A small image captioner, trained from scratch.
Model: encoder arch convnext, encoder norm rmsnorm, encoder activation gelu, encoder patch size [2, 2], encoder widths [64, 128, 256], decoder layers 8, decoder norm rmsnorm.
Rows from block 2 of the text decoder, named by matrix and row number. Rows with one number belong to one attention dimension. Each number is 128 + 24 x the weight over the matrix's rms, rounded and kept within 0 to 255. All counts start at 0. Numbers have three digits each.
# v: attention query, key and value (stacked) (decoder.blocks.2.attn.qkv.weight, 768x256, the v third), inputs 86-171
# proj: attention output (decoder.blocks.2.attn.proj.weight, 256x256, transposed), outputs 86-171
v.102:120101159121128126122141150094129149156151150134179140103109133117144121135136088144125133159141136136176109145123123175134144137131111117102091136129115164124138110136146125106120150093140150105104133161160169141123103157114188148128162134119108097118104125
proj.102:160174085137137110129150126125128097164125108130114143129118127147141127155160163135103119136112118168167145086192125115134148084176143192104156136123148114119130104173137130136118120139128056147131165111203091107157162143180156147130150185132085173093086114
v.103:117124116152164149133110149163127092140121099135111128143126121170124135152129134094143146113104136167138107118104162095108125135140092159166133124124148102126140145122158112161112131141136118133141132139116102127145132140139076144103117184099100132144147121
proj.103:144135170150104113152123108152108118124135110166129073161136096132137121092115112152133120129157108141139133070118160147103133149139104089135158119148154155125119135111127116169149111169115201128150132132139108153117114130098104134094139138115100126113133094
v.104:105106146120118145110118122108126144118128116135117133122123137151086097117115156116136156147103126145139142120115107159112139120133152106116127170107168066131150158145126113111103136145085127110134111121145120131093126120152063147124131134115105112166107155
proj.104:087153104159118173140138119139104139132124114125134128116111103149118116132080143138127132147130145149113145112176100111087063118159069159103097148138166142074134082133090098085156145114125109152128127152102118111154142118089140112104140067079130128094108107
v.105:134143125122161130203148173214135119132149153094113127131155115142097127094125095163166093147142148141126129151143202083117101136084136135122104137138114142146133121091113147126122117080132113072104166139132159083135103166125129120127141112150141158123121124
proj.105:126096133102109137128139109130137164113106121172104132138132096137158137147139170137123116137162089137168108146132087114149170092175172116158093151134130082110097122164138132128128184117132114132122123108150136133118103125153146097139148151127167132116107114
v.106:115108122156134110121156111097129133133151132138145121154160119173133129120109149158138112157085113120099114130113105165141120147115094102128113165139094144132134115114107145117079118164108128173087085136111163172135071112109137114145113132114113117136103095
proj.106:155153119150166156124155158128106115119120131121125126152144171132120156104144182115095107075111155106131156149132119115094144158148133086108162114133142145111155082145159070114129091108111081142149111094139104102104163080155139141139118161151176147115142146
v.107:116112112136169116143152123094125102129144139141156094149169088105137128125139163156134121129099099116122136130122098156086104149049121148152087150105055126112116165094108115137130132104149095091121137112125119152131132134123165104123121107140149085142145095
proj.107:148135122175136130120129115086075106125135143108138118083118190150139136111102175138121113110121152155158164133126083132105106095145132123127140149177172118124139104118129095136148084121119132142179098139145101119112127120119166170090193141135133172141097125
v.108:128165156123170151150083115115124149131121120147154140127144113118121122133137117125108127135163093142164157106157164135107146147101119120138120174158119113111131147145123090127135139137113126103151170122120131128145119136122110137184113117128133156130132155
proj.108:168125150097111098154146141137122103155126122172152056110118120157095114114100082164120147130079144114084128140147104108123147105123110123137089121135126123130161084061092158158149122100150144158108118138126106149080153150105123117137134136110114102160126116
v.109:137102125178122143172157135144149128127136122130173102123115123147180113147128140125136136148122105114148127138151156125124106140128129114118113116116095106115111144118116140139120121138138084105092138138136108166124111145127086140117133127102109124113116097
proj.109:134138151141113131142152124145100140135130136116087150133105171111097099145128120145126123145157186113162138094114125147112097119147178118140120123127107104135090104121105115170148097062096135131088116120126113155139119097154106139115157125118137116120141159
v.110:143118131138151135127089138108109111155127126116145110157156112117113164110136160119107135119092085110158119135113101154106120123133089119133085173118118184098142116163152108098092159135136089123146137128115177147104143127125134173124095142112148131148140104
proj.110:115094130107133068105073066104200138148137142179156139104119129165094136074089102112152139134085147143120151113106041146142086127114110134178140060157074088150132122112131164132148097158123138125040096196140135138174109101124148099148139158112132144162125146
v.111:125133142122158115174139117109145135125149129128112118113119145140132113107104136173143107098105129122129148133143134117106133131126149106128159136144121130124124135103135136112117154123155127150091158101105155113129185140125134142143107123149113102124155140
proj.111:157112159146069143148119124134118131135157148124118129136093084146129139133114118093120070116140094132103161148096143151108127150141111126092112145131110163151140147093131134166101121112137138143171100137149140146139122134101146129099144087089126113113090145
v.112:105091124148124109108134105085119138129165089141161117117152133110124114114116148123129105139111126147099116092136111162121156137075153136139158130160112141151115118092121154133145113126093116144122093161140161113139106117111138112138137109150139125134093118
proj.112:144140129181159127087162136127104144114114150164105173150162178134150133139156128135129132142100119147157127126149137088157133122158189134128118119127179106112159105151148135104141138116145109144151137111133131112154119142121144143142121138088101126117153100
v.113:120102132108107114140074095117132148170139091133142143132104129114093101121132045131146136145095128112102140102119113146100111100103129134106127111129088118170129108117120119147110148125105130092102159125145142087146125157107177098159106103118146117116096148
proj.113:129134106098160139120139166105143132084099096136066185171169168119130075106127126144101159136122123154143120158217119115126160095159173154097137135152115093129094118170186172080084122128119042144119075097141138158145134125178142138115137119139174122125145105
v.114:127151178136135130119070117138132150140175104142112117114099090145117104132122123148125153130151124111161093150119062152132102109109120112082146145106106109120100147148120121144123174074118142129113134125127096127132090144122144145121173121112105121124089113
proj.114:100162100105135127152129120123176121107115103147126146147110103133124111166142133118111104165127178135162110129182123102093137112175135159115121158113124092146062085116143104135133102114074125153099137118169118131103148116144085161163145151152133133088158170
v.115:126122128111142152144105098137119119118112123111115107152076085132138117118127166112136080121140161128106110165106185089119158120171152144146146108146120114136157128172166123142131130127162145141138183171112153106116178138122132140151131089160169207106129141
proj.115:067119158132055096124124120096149134114149127144164197149112131124116156141108139137175124142127132107098122109094126121146103114121128140097130149110109127096124177113121163139161115133119199123135122149093142130142072164112110143133161139060144117162170123
v.116:141128119154100111116150098105136132125120118118138155150137161124133112108119104149130132105079122143174138090124179129145147181157173126117114124118120147101070105105105152085136144132133144124113097134147120125164139129123121105117122149123138130117144153
proj.116:105127139083103125158115143141140194132132154140142113132130121146134110162115096141172124197132102083133148109107115134104120130099124126146123130140092120121146124144114162166131111138123139107094134161104153138149068107147106141129121096108111114132140178
v.117:090117126157130130117102098109111127150151108156114097140101129130113109134145115132159138145096119154082131126161081154122117134117076131075113099138109114157135155140124112116116151129146131120128139166135110097110129111105171112131153125134108078111128113
proj.117:123134149088162150088138164072130140103102145108101172128126144125142096108186116095119127090085148120174155120175126098124133073124146116123102123116201127135178130188179109095063095133102034137164114136152114137130144149177109150161142138151096153112133111
v.118:145111112148134131083132119099124105139150091134136097123112075108112099130150117142123130114126127136094145107140092128125131162096119128108098146118138140142113149141105113121090133121125118129163145121123126133117143095155141158134137122147138092149150110
proj.118:092142106113129092139144131138120154145123133116112131113143135100164144115145207121142132072104124145111135120097110107131111112116095115109135139132137109112132109137170111125115133110129095130135108121122120120122124110166138105143115160133145138115125141
v.119:128127151054132173156115211178113149145149158146122115112125169141146121144099082092120134120115164119162094149120123127113086123123138113128137097146120114139125124140133130112113141152169110071141154079156138098126106156137103163103166110087141155131149119
proj.119:167165101124144126171112100151161113110114120157128116118117108095126108124098084127128147129120120120115143138162122140138112145129132142124135129143106110168119098105091157145142125104116123120122117176125100120143154125107060157111111116141134109143105129
v.120:135084120126112112122142105122115149128125097148118139139139133152156086134141077138126155153097087135128111103147111156135126107114108133157104116128098130118134125109126137143142170154138115131115102138128130122124143128161139118119149122115118107107101090
proj.120:142145152150114153128143152103114056112090125159131061129109125123126130102107133141111130140091162171113169156163120122062132112175114143090108084170127119130114116118137174120094115082135124141138091123141104193099155128121088143092118087113141134109121077
v.121:148134125130096142135128121120180124124116130121152173102160123128156126125095105137131119139170090109115160124112115140145135124086111125151145086108130063150154092093099152117165146110116128156152132100125136154146144132148187150114102108141100147102076137
proj.121:115136120117116162110141147105096114101114150122129109133126138130151102090109161088123095082130074129123152185130122114147120124152089139107139127149153112111151117111096137124125151095133150146173106099106066113148123152133149122135139135135158097150115131
v.122:115141151126146112174115139101119128109129113163158130133140112092149129119141142193111147168102157146130129126120135141125110128104077168156139171142090163123111131142124108138111121112121132120099093144150154142121115143098162089140140136109135054150141112
proj.122:090111179119112127114133116120141129174118114120140144146138134105147130145133117108119122118120135132148145135125103120144156103129137130118105126102157122142102098085125088071103108113108081146134155131111102136131120093116158129115129109144122148133174157
v.123:103141124118136157094158126117081133129107127121113119128140122165123101080159112114096128155136116122125118146155179113112161162153148099174143149091164134127113135124140120104168133129136136115160133048111149073117158118142070108132105116145138169146162165
proj.123:156116170124120147153112119112125138123148115169158089076048125121125139111083089146125118143094222128104151130135111120103078148100090145149128094139115163115107098067094165125113114104116148156127136138121147151114175130091130101139160104101138152136142070
v.124:103131139123131105126133140149081118146121110105139075128146098137155149133141155136126124151106095142123126120157124120126124106138129141135109084123166128139123126153103125123121120100128125101119129116144082110136126146119081134133134135110123124115150135
proj.124:144147128115154115119137115135138124122101129126102104139129130138122098103121108142150121154140126143130135145166126137122141104163154116112159152150113127160134120143149162142117123129102060156098120137174105121105129133165114132138118132140115127102120145
v.125:105133108158127166063141086127089127085103166101105143142140143106118143099153177116094115087103129129139127084105144119143138127187170143142144127156157139095103143136144125116092143123132143160137163147122131148104157135132088120143102138132118149133160154
proj.125:148108146135129100102144103149154143156131177187156062122137101148108135141071120103172129140142148087107105094101128135154131153117096107173115089117104167171138143132113108145147109156085188142103162117115085135146121102122096109144087141120121137158109135
v.126:114118114166109142155156114141141121121092131085118123102127132102130129107146121135139107123124140108130143128116127151151157118132101117125148124156114157122127117075126132106123126101123141144137164117119137099126126127113140133105108130101140124096142147
proj.126:130135143137100106126133130155126130133112111132090115123084104119103096134092082139123143157095158121133116143154152132090147130104105140139092092137153132151128118091076130143103129109134149116101143149140132128128093119123087127119147151113120137088118087
v.127:148140115123147145077150126101135126123132143137131152107111146112174149134135149128124102143129116133124121133121131123140107145123086094108145115149151137110126102166110128144120142154129118144118138120132151156158097111135100106132102110120127104129093123
proj.127:126105137109125123153134104105166153137123102161136107135142195118137127115126125139122146095138154130130134132108126134155107140118123137133119105136105106143166139099133122134143115106136177122111107144117139160115105104127096135130083122147125125169122127
v.128:160186206168119089134178108107140149154133099140140112094119125105087139136138106142134150174186157127123123149109148193110161142112151106157149157104112107139119153171079200126145163138116137143105152129103151125136146143137151129119108143117126142140097139
proj.128:116102120139105130093161147146139138129143134090156113151099094147105125102165132142145111111141135082121132135117158117137122118133148130102106134122139138148129123099105057127159115133131164140106115087110100147104114115163139147102140156131118113138166160
v.129:140176112154131097091086192164130085130134100139167131116166085117203091225096148104135135144135105116107166114127109179149127098117104173132129127132197093128155078134148141138109145117131154133178158104101115159092120152132193210156192166148131175133108149
proj.129:190109161117093091176122117064139134101119155119130123153058119162139116107143113130084131120131127115122168099127135122133099114107106130123119124150129096162132167098163145172136099190110222170098131192157148148106108114128114101171164105123143134167131141
v.130:124134136134131119085141131060084153119098114129110154121153079123092129155174124137106111114132162139136147124141110158122147171143119106141130147146124134100116120077096084136157135137116123141103131130094161180088183122117119118094123173179133108154174123
proj.130:156145113115166146118122151158119112109139175111119157176074154140114090106145164153120139089173171134156134168118137111114139114166127132129162111156149105113091132142165125135158116136139104089122106148119150157137106144128130180157146121121134153113121147
v.131:159103095142102133152133104156137102138130122097122118147111168095126115106081137129127120041072154101086132133099130091141091078161124134120084153140155090104129122078143142121085119125149112123172141106150069121147069105126122179155118181062132132114172115
proj.131:129130156141143135152136131118123172104119185113110148092126149149140110105125128143128113111167148156132137114118133116134175151082129102133146106117126113139136123128137117104151117127117133105121112123140158099124143124146152129106172081156085159097128104
v.132:129132112111092096091166094099107126114093100144164141118147078079148163101139107135108091125111084139118157136079119147120118122091111144165139146122122147138125123148108155094118144110105101125143153149131141135136136132112144150109100139119078136141165124
proj.132:057179149154164138095113119153108160148111116102138151119110124161111146093097095178158145160152117114101140086079115176139128154108105143160105121151121136121115138085058118136134111130116176132185126145068131093127099127140120150115147137111072129111146183
v.133:098121111125120145122101174100095133091117146116138157146143088098160134121110146145104126107104140158122146100153091160200131092102121112157130158152151110090134110115077136101105111105171067107121122098146118207107144084107139177109132137157124083114121092
proj.133:132112145085136103124141141114140171120056179150124148182115133162145105095089131091153100088145140113136135118110121090135144134132109067123136128128133168133206161084188144106133110186146176125085131108122099155119066108161044094153164147135110124136124140
v.134:118095160107155146083146111108122140083143157149110135088135133137169130089139143179143118170112099133134131126106143148153146139110097123164138118145124148096109104189113170135163119142084110169110117162134146134101149116135148113125121142149124094164139151
proj.134:146130090114114150139139141153150106127076129175124119126135147129122134139140115108126136127176142083127070164161116125124153152152151123141178096115126123144136116107124084137135152117102132129093145116149130108137170158130066097099094150145120144088122135
v.135:161132100135118180132124129150154129114124169121120111112133130152124134092127127106116062122127139133105123120139095090114125121137152118140133112135133105155097151128148138151101101146106126123121106142143108101094155136113142103149113141125132113146143129
proj.135:126125091133178117089124139140140150150127114082115130126115117097115114143109150187131133136156134127111100108109117117150134119150116152125113142143085104146100124144073137110122138145120121139116133103170141086144155137139140148127165162134157160128142175
v.136:096106095111127098167137142127137107160157128152139126107093109130142138164073145136118149135118145100121104122156109111142146153109101119123096131187123137121081074096168107155158130098136099120152154128134112160095101150136143143162167121111139103161087103
proj.136:147098100102078152128126139146155114153131100148120130146123111134153160166119095122124136121162175133093104120126124112097138138136121128134117114091131105136125170121126120093124125134098185125116122151122138162144146122111071125128134114111128110141130113
v.137:129108135174110104107146139125109111173116132107149120128156144122128109142100135104111142173089133136107116117105130124141140070115160109143142121130127085153115113143177119127099133125112094156134131167126085186159081084107117130135105129146091166127115109
proj.137:104115174189107093093134110111096159145147135131131170123135084178134130088104142097164105144109108088146138099091112119102099114115097120155134129149146157119151124160140109126135118145144149134104111141111108069148137095115142121119111146092124139154144128
v.138:121124121144123104117124188125124109150116148128153122099108143092129185139126170137138142090144103130110129137120132154136146101133136122128098142143165151104176114125137141145138107165140113157135105107140112187120176129123136140101148140106135131106129160
proj.138:079160162122087090159142088139161157138074144113095171142075144124153121103127107113116177121108139126170158146097096121119134110118100141115125097110118143107147164148168135094115131172130153149072100155194180138113112118156124121164133103137164123165136105
v.139:149098131126092171088141117134176145111113154105146154093151126137111158066120047136133131129131125140172147149097124144156128107156104127123112113098107157176115114121161118104121096119099138162149157129153151104133139120128142132136128118098127132114148098
proj.139:115137115132127151129125148188115107094103163173144073082144107111122114132112092142142144115090131142123131133153125135084147152124094116146149120120113157110119112175120132132106182109142121112143112135084140149151147132112140117089160106140089114128066090
v.140:134126125148145120123114120129131095117103136121132111168151137119160129097159107134158154101125150106124094159115137118089099154105182120109138135112108131120149151116150125133097116089105150164091102136108111130094120135155141133139100157110124116148102127
proj.140:127147190130160154130121138126121166140133105125089088130140106093117119160151146124084130091143113111132141100130130118145151127157141135127129130114131137144118114113116126112126126100105102131180136084141169155103143141108139112117175108139105106108167163
v.141:125131088130152200114135151131115099121109173123146135096127075119173119098120101072129136107137129118090134140115139145117117118112164156122136128056156207117093153141140166099097122133095103103124121151135119092098120141112132129122107142116091119136157129
proj.141:106094198135096126117106154088136123097128122120108145084144083138168116114085132151134097113100113125109123105151127130153123131114092120144109113125128148135111106128132131120135101087101142115123111134101143143142155121135179120103107085127154104079147101
v.142:158123105111146138111122154145119160107157131141121141114126168124138114122152101150116113136150112144157156105144147137096148174146153135170146132171109158173160105106118092121186142147144164125098126118118181102131175161123132164129124105165164138125143149
proj.142:140099113121086131123157127149170092114110135135115112136105111128110096101126113130137137134121146160121089143141142132139141077160117152106135124115118143134120135168131177134096136114130104154102093114127105151133133124095115142165149129130172132125120114
v.143:128115086141136125164096112156109120138113153157150148129134125124124148123096144167163161156132113162186150153148180133087127186144121141086094139101117130112164128124128071090126132117122124113148130123146131126155132159100182132139122107135119115138139123
proj.143:138099097100125131149119122115176123125114086114116109138152129120119140137123117151112139136157132141112089145131118125126135161091094117099110140126103134107122148095152122084118157132146132127094143150122132158143095136114136110119150191167149099154125107
v.144:096131119117099182202136101122143121100144148078142097159121116139119121093147112120146127128111127136155130098131063100109128109102117103125132125091108156149107146125137122113155136142119094152109124134138146118111119148145161125097128155111185088148142080
proj.144:137089113117103159123152137125105108150119148144148083089145085118133186167116109102124120078149134111137129103100111158121130163126119083170154086159103122117138098118129119114131146116135149088133118149110140111141150132151099123101108125148074156131116098
v.145:132117168130114090107106123127166139136117146137119129122100139147126105137120114150113101118108141134124116139134119137119126114136096090136123150169098121167123118136099126160077120101123116099094123166142147131140144150086160114130161088164109144125110101
proj.145:113150134158142133119136161149107085139107167104142127099122141132145118117119115102197123120160131105112091117071163135109132111144108099123124169130130151147143128133118113115146141160138112145153151092066101132131182146130105113103103148094095121133115107
v.146:128163121106114115136121129131129133125152122134148155152117131135127132169108188162136157078126154112140140125109112137150136140142090121149119155170123136092163143121163110163133128139125114108129139110088126205141160105097111148147139157147125141135132120
proj.146:123162129114102106124119138119135130108127119126130117121104174140152145090108093148123119124133148148107151093097114139162121139115133100151119122141082120140109136123095126109154116135131166125109123167160120130109130143112091144136123143121155140149131133
v.147:109131122145121166106127130102122095134129112135152123132096098107137107127130120121122117132111140151094145147129100121141132125128156115142146156115135122121129114107131169073101145099150108152149129142132095137138144132155136160123091164122130125146124149
proj.147:130116141176147086104119143138106126147111168162159139116110123186133138139136112130144108118132123091109117120083086178135138153103133104132103118149137140112108137129143097138130120166108178093117124164103120112121089105131130130150150140100088151148128147
v.148:155128093151089117129160125127145147128094111095144118105163120144125137128162136165109071121109083134127161130153168144125141124101107146123123133134091104114143122137141117098094167101169124118142068101128120144099120152086135112169100171108136131137167127
proj.148:070072091112120124126131115133189140145164139126136152136138146094161132130092138127129119103155162169152168120098118131170086179089171116135127130131134103129148159149145171147150091114139138117154150137122137096177072141130129155119169073097136137113154171
v.149:115134171151150125157168108134136143088188145109072092126116159177149127113146138176138125140126119174137135116161148137133156173153089118128136162157124157151105119089104141173137134130168098137068075123177101170088112133125097076139137079131142103117083119
proj.149:143169094181170161126127155128074115157163113104152104077129130130122155162133157132131115150155102131135128146102134108131141136148145115092117109145153111112152108126111113130144109116133099138172160060099141141105115134166148074116088115147142172163130119
v.150:090150153125147114115120131098126175133085123134123084147138138153140102145123105101088142109121113122154114161128106118126127067133167104103147095113125113166140129121124120145089137142128141117136106142120152124117100144119117134096166135096118147098136137
proj.150:146150113135140123143167121166150140102115136136131131140136140104118115134147123095105125140167137065108127134111153092106140176091171103136137138106125151125137171146141139100166134135126127162135143117128138117116145147115089134148103133115120136111178143
v.151:115094165174083084104156104060120173111139125112155155112123147136119143115135112126149119159110169124134128099076110146122132084161127112180155154118090142133125142160115170121105152108113112150104091149103183124146121112131112093053093103107112096136144133
proj.151:109111111108125119132112137176132124101112120157118092121171099107128154145120149145103139139135128118118120132095156103155152158147135113146135114152099139106130107118118131084138114136104117093113130143103137136132097100091136175086149125109112110145142142
v.152:150169183143111115096149134084131166104153114154144118104141105175111079170153103121124133139165118137096100131134141152076152140117151098153144099142151122125160144141093163120099133158101178114134130120103163120133188136139130147135121145146127138101100179
proj.152:078124096130136178101104153139126092114132109128122120148100114162096135112185133119116128156164129129140134127134148155167156140121150166085092143151108134127136100109115150102154130134138128109161143108090100113145130129128138091109138182133107124150160172
v.153:124085077164088184105129145105104133132156162103133159115146128175135140162132144131145128142123113116129162096164150110130107097136134137107092124146140130099154132104141080157114126149157117112128101095138080170110130102116058086122126146109123099119140130
proj.153:137112163130151143138133145163134136119085184168119115123145133137147144093112088119133093120160121129079131129136132108102161133199102134150144130146139157159116114112153157095137120112097126108151108113130128145082166097126099124142086100146104127105110116
v.154:156145145099103146092042105101135154141157097128112128148116108166104105125136144085095118138083139115109122117114088134114143126155143108141171131173128081144137164134144107132109145124147150104124129069146082147144111102143053153157159146157112146092126131
proj.154:127102144119151175088130143097098085110124106109131117127145162130146164116143136115113117093118110151127150125154118122121144119161121122118126150113159121112156101144133113124142108116137128142164131085095089125145120119124181125098144085123132120140104103
v.155:154130117106127119129160094125167162116091104139155140122143160086100129151146088106151110093155109103121121114103136155147100115119188110125122120129135099137107137131108104114133121093118138114134119147148103158155113144120108132076140114167153138145132128
proj.155:095134122164092074132145132182112149101094152100139114134172067154094114125089138111144124118124116115123126106085152156110118137115139126139139137143129150165131114134134138153127132175116145120134105166130132116098117119130166122164087116110126117121118104
v.156:127105153105140140156086134109131158123168129135103117079078127157152111120095120165138122158145079127148128141151115110071135157098135157114113085110132126136124132162138126114127106144110143120142119157145120107114124161097118085168113110183122116153134155
proj.156:137146126085154137157133153118105138184129130111120114114200116112137141149142154104106131095141125113126130128114149129113113133169108104157126146080160127104122109087092136088125137155181102156150139108109122140139132130132139148096127173118134130118074143
v.157:146159135125079130077103134109147101170123118155098122120110096127108150120136084080113129145122069147141131108104121129086142105141148112112181131137145133146142160131127141146115145128109106129173127126129139086139127156102138111126099108121119156127129117
proj.157:120087137149112156109124133116121115122059169158172090136114133172145128108099104117165126124135105096104142130103123108129155121156127091127104121103141129133155093129129141131151138108100152145084132122064123145111161081151133122130137157153095107097123136
v.158:149172112104111112141070087124161162138114135177115120110139125117133131192126099103133126145195147167117134139101117180102157098110186159130185135139159097119139121114075101126103129175097137100130161122116122127110133142126153114150118151109123150118117151
proj.158:099172165146115113083114152151093177102116185117142187115052135170090085098120131148163113155115135129141102097093165129112125093110131128085097151118132104091085152140155123170119096141092175126140123114094151180073144144143107094166119147084117163131152132
v.159:100129132116111165149087093111075186107121069136085126128146134155114103098146172120133114128157126108136121151119148116155095134145088125141144099147091151135112137160118101138145088162143159108087133146122196152128164124129122122126140130144146099129148136
proj.159:151133116100112152115126139127141103125092124132148094133179124111145143126123114089081112127147148168124141161177108141129163109165167121118139143152128145133093102148163163097157115091124083107118110135188099121130145081110142117098133132154161127133138131
v.160:127074133193071132136160079131120093131108193092132144170146112134157121115113152123101138115099102124155138113101122152127111084141113118155140135102133144143130105129132142107140118103144072164137125177154097133097129100106169129127105146096118102108110111
proj.160:149153150128111149138134115077114129139137101121159139070114163164133122137104097097118137090139135071061153103093092149149102150114137083139141138158137150152156124103110083109150140142151157159105126140129124100136163169104145085105100113155113158131130099
v.161:118154195151119131107116170110084159149111140126109113109165119129113152145121132144139145118126125129167119122145143111139147172160108102156135130180128109121126128105128131142130080117097205155136156086102147156154129156122086104148171090164133160156116110
proj.161:111109104115138132128120122134126147112132159127166136156106137129110104126147158122116096117140129185137133163088119097109097114104136130144140152182103109125135131126161153147147136136155147096145114146142130125098139126122143129141126110137161152153128147
v.162:139094124145128106079164177102089114106104124122177166103126155096127082157130123096109149179121142130117175132088116134120143150066136159168128126075112151134116122179132151106124164142126122157140139128119146132158167136140133097133122133114120157150188145
proj.162:076117153172090072128120098117149174080144107123130119127093094154154123124110164106144101151113110072118157097085119157108108120058126124116148121176122139117141143155095122137138106198152204133132119200161172115130093129128157139137102142076124104113151116
v.163:114145112159142140107143123094103104131192109115144125147150121134098103181079109134080108192117143148148097142134100133136098135081103117128122151104136103139094137150111119130099128140130124132104122122155109157117129113106143097142164137123141098119134110
proj.163:180134077115130105128147124105117100164095164148100123140141135107137135126105171161122127102132140124139108141140154108142153119148143103133134135131102139152152143152144144124115150119122140112109110130140084140142127141147114124114149132115133123121134129
v.164:159135133135087083103135157128148112176121100141178156120129138101112115135145090081122123097143144135100142109107108139116125145137124108152143090130138097143169153198109136120120149090147157110145133081128141140106192103131124132129108128147102121095127134
proj.164:098151119129144142132145105101107168092130175102113165114096147143091096135127158112129121113143131107129158135105141166116107126118111158111124127137127105131136117108113096147141094140123144122105119134139170114104126156121142119170146115116170159155138099
v.165:123170123099136147169148105154138113139166099150108116155138124138140139170100093099139157104146146149119090160159164127110171157169152120122125147160173112148126133082140132130157117154140115127135083116121117068136120137114090129131135068136179124121091145
proj.165:124123105149128132119111142125095103180168092162129116125086112114099121139146151132144149124100143139123105148121125142112120151088134121116098131138111112117119104103110119164130118112119097120113129156085145152129104130114126100108123150131093123155163157
v.166:112138138138121138117122094119118139123139139122104167131127121144106147119113162086153151164131121147093112114146143131130111136131109136134142126150132126093136130148107139122151097131091125090153139132121100106138141115119133120153128109152106118157127153
proj.166:151140144145141147142138146132128121103107122145090095143144136133148126141125151120110100137132157137119115144134125115092155095134132149125121134128155143135075138096119125112154162081136118131126115116145109118125135123132104115131175121140120129109120097
v.167:119154172115138162168141113138145113125109136135106156136127087174104109112123143097137125115139146118129126127161146087094165096122138098144144107131093129090107140135152120127099131128099085143143120119097136115126149130130090118137099154092120107102149118
proj.167:187137154151145099129128135116129110160131122135107110079147129125124135127112133151121131105129162158124151130114110169142133153180124164096128115127131133101135104076078137149154120106132111108085117112079114157125131125132140120104150126134170148119145129
v.168:157159107148125087038098174126102143133120172088140127101157090173159153138113162144148107119117140128121173094113094119122103041137098121149126170097137098109124161181125145073105122129124141106171121108141093189087149091129140149172075181119111123134149096
proj.168:152114143143157125157145149120135169113138160095132135106146157131109107089114145111126098129154166121119116104103200099159164137086138110135082114126131145171098164114128135123113078122154136146114124094086137161112130170115109127144174103139102112095166113
v.169:093108124123127120098114121122112159151148155135115084123122129150137105090133092135158130098108129132144124130155141140165119137122123142112121121165151083117109121162104113124136119132095142108125133117156135132134118145127159080154168093137113112149136073
proj.169:110112128119138106115117121119106133109132107140134113166170115115129185177148127113136138146130103163108145109140121104136125118141148141146144149145079114162148093188166126152130174178125135096127167120130136114163151117103181145147087168112127106112141118
v.170:133105158166151151141138145160130105151097123146111136134146144109157122140118143131112150126117134140119134127106148108106145117159126103132095115127132117131144114136155149168097136123150106104145109116174127139111146102101102177123143109131103138129122134
proj.170:133124115130137128124104121063131167158144168133130158156106140185115142096093143123144131129118118115133125126091091125131098101087147120089140126165144126155134126100164107145165102159127176123110117160122152123113125126154141117159113149121147115143131134
v.171:117124141133151143159149128128145100104141151089159119126141133088158114094125129190133104123090094095123139109146102171156090132122116100096113148149104162126125107161115129122201137139153089133112122180169124133123098104129147126116129164134133154163133121
proj.171:168111131126111150132138128136121113115131143130135117086137105151129171117129150160150132093143116110105111112100110130144128157153124083140150099132162112115180107134106118155143159110140117118138105148113083137179104101134124099120102134133110128082097130
v.172:113118140120153157120082098138144156096186143130133111101169164098104151113133141116171114138135148129138157131146147113130123179146138139107114128148104163115091103161136151105123114098098131132136139159158163078126079125120135106114106098157169081130120120
proj.172:145148113139119132124125121159121114123133084099137080147151078093174074126170225111118139075107128179111105143096153103153128126069112105142134171129148117096176153142117062095129158136161086129130154110081088112195113144146108148123125137087139121117088136
v.173:155087153135118113105140135161163130110114107122116124128155113138161142114144145126123132122135116150113135133132144110110155102139112096159150094116122139134099145150127134101128126097123107102087100156129121124135124117102112093097077127109119118155167155
proj.173:119154111140181120097128112163095143149101168084118153097117117156139105116111140104170160111139107096150113113070156154108120105116116107136133135152129141116124136131116126153128124159117131139153125147109144121118150146145135141111118126134099161122112118
v.174:117127129135099083119146138094155149124156091114159152171139180113132151127128157114130118130129161142146132120106130135168113166137069136106126139138128085124153133153087114139162141120119116143142159117133125142141122096111158117084126107175124136144124140
proj.174:143142083140091134055105120181087063110099162117145109145094114162119141146148124128157089105140109094142069123109129131126129119131116071109156144139167142125118121164157104153114139150125133118122117110105092159139130093137118140125103195110113112133133117
v.175:155155108113149150114138106121124103145133146134117123134133153141131140124108128121131099087119119101145114105118126153082113089132127103085120111119173118112123139141152128122038134129152084108132082110158082127119079142129085136162118194083102128108147153
proj.175:170127137107128153127130149125151145119140123134128088109144132072169108095123106094122169123119128134109135135100141119129085144165132102167149113108066121146146063072166155124150149151158156147121144118121110133094156113113111114129105128143154137125095119
v.176:145104125159094112104111141138160146140143180088165162121121158086130182105127113118131127112115106122119161132082121141173088116108102138166110168154105122129144146141135151096128103120128143154145180136130145149148176113110186124117119118135093121127150108
proj.176:131120147120098138130140088143140124109130116105137117096114155120124106122136130112110133146136103114139135129178155126107118126134140144151139129116152119138122118148109145131117133155141090123121112117168135093122117125141135171105160127146124144090119078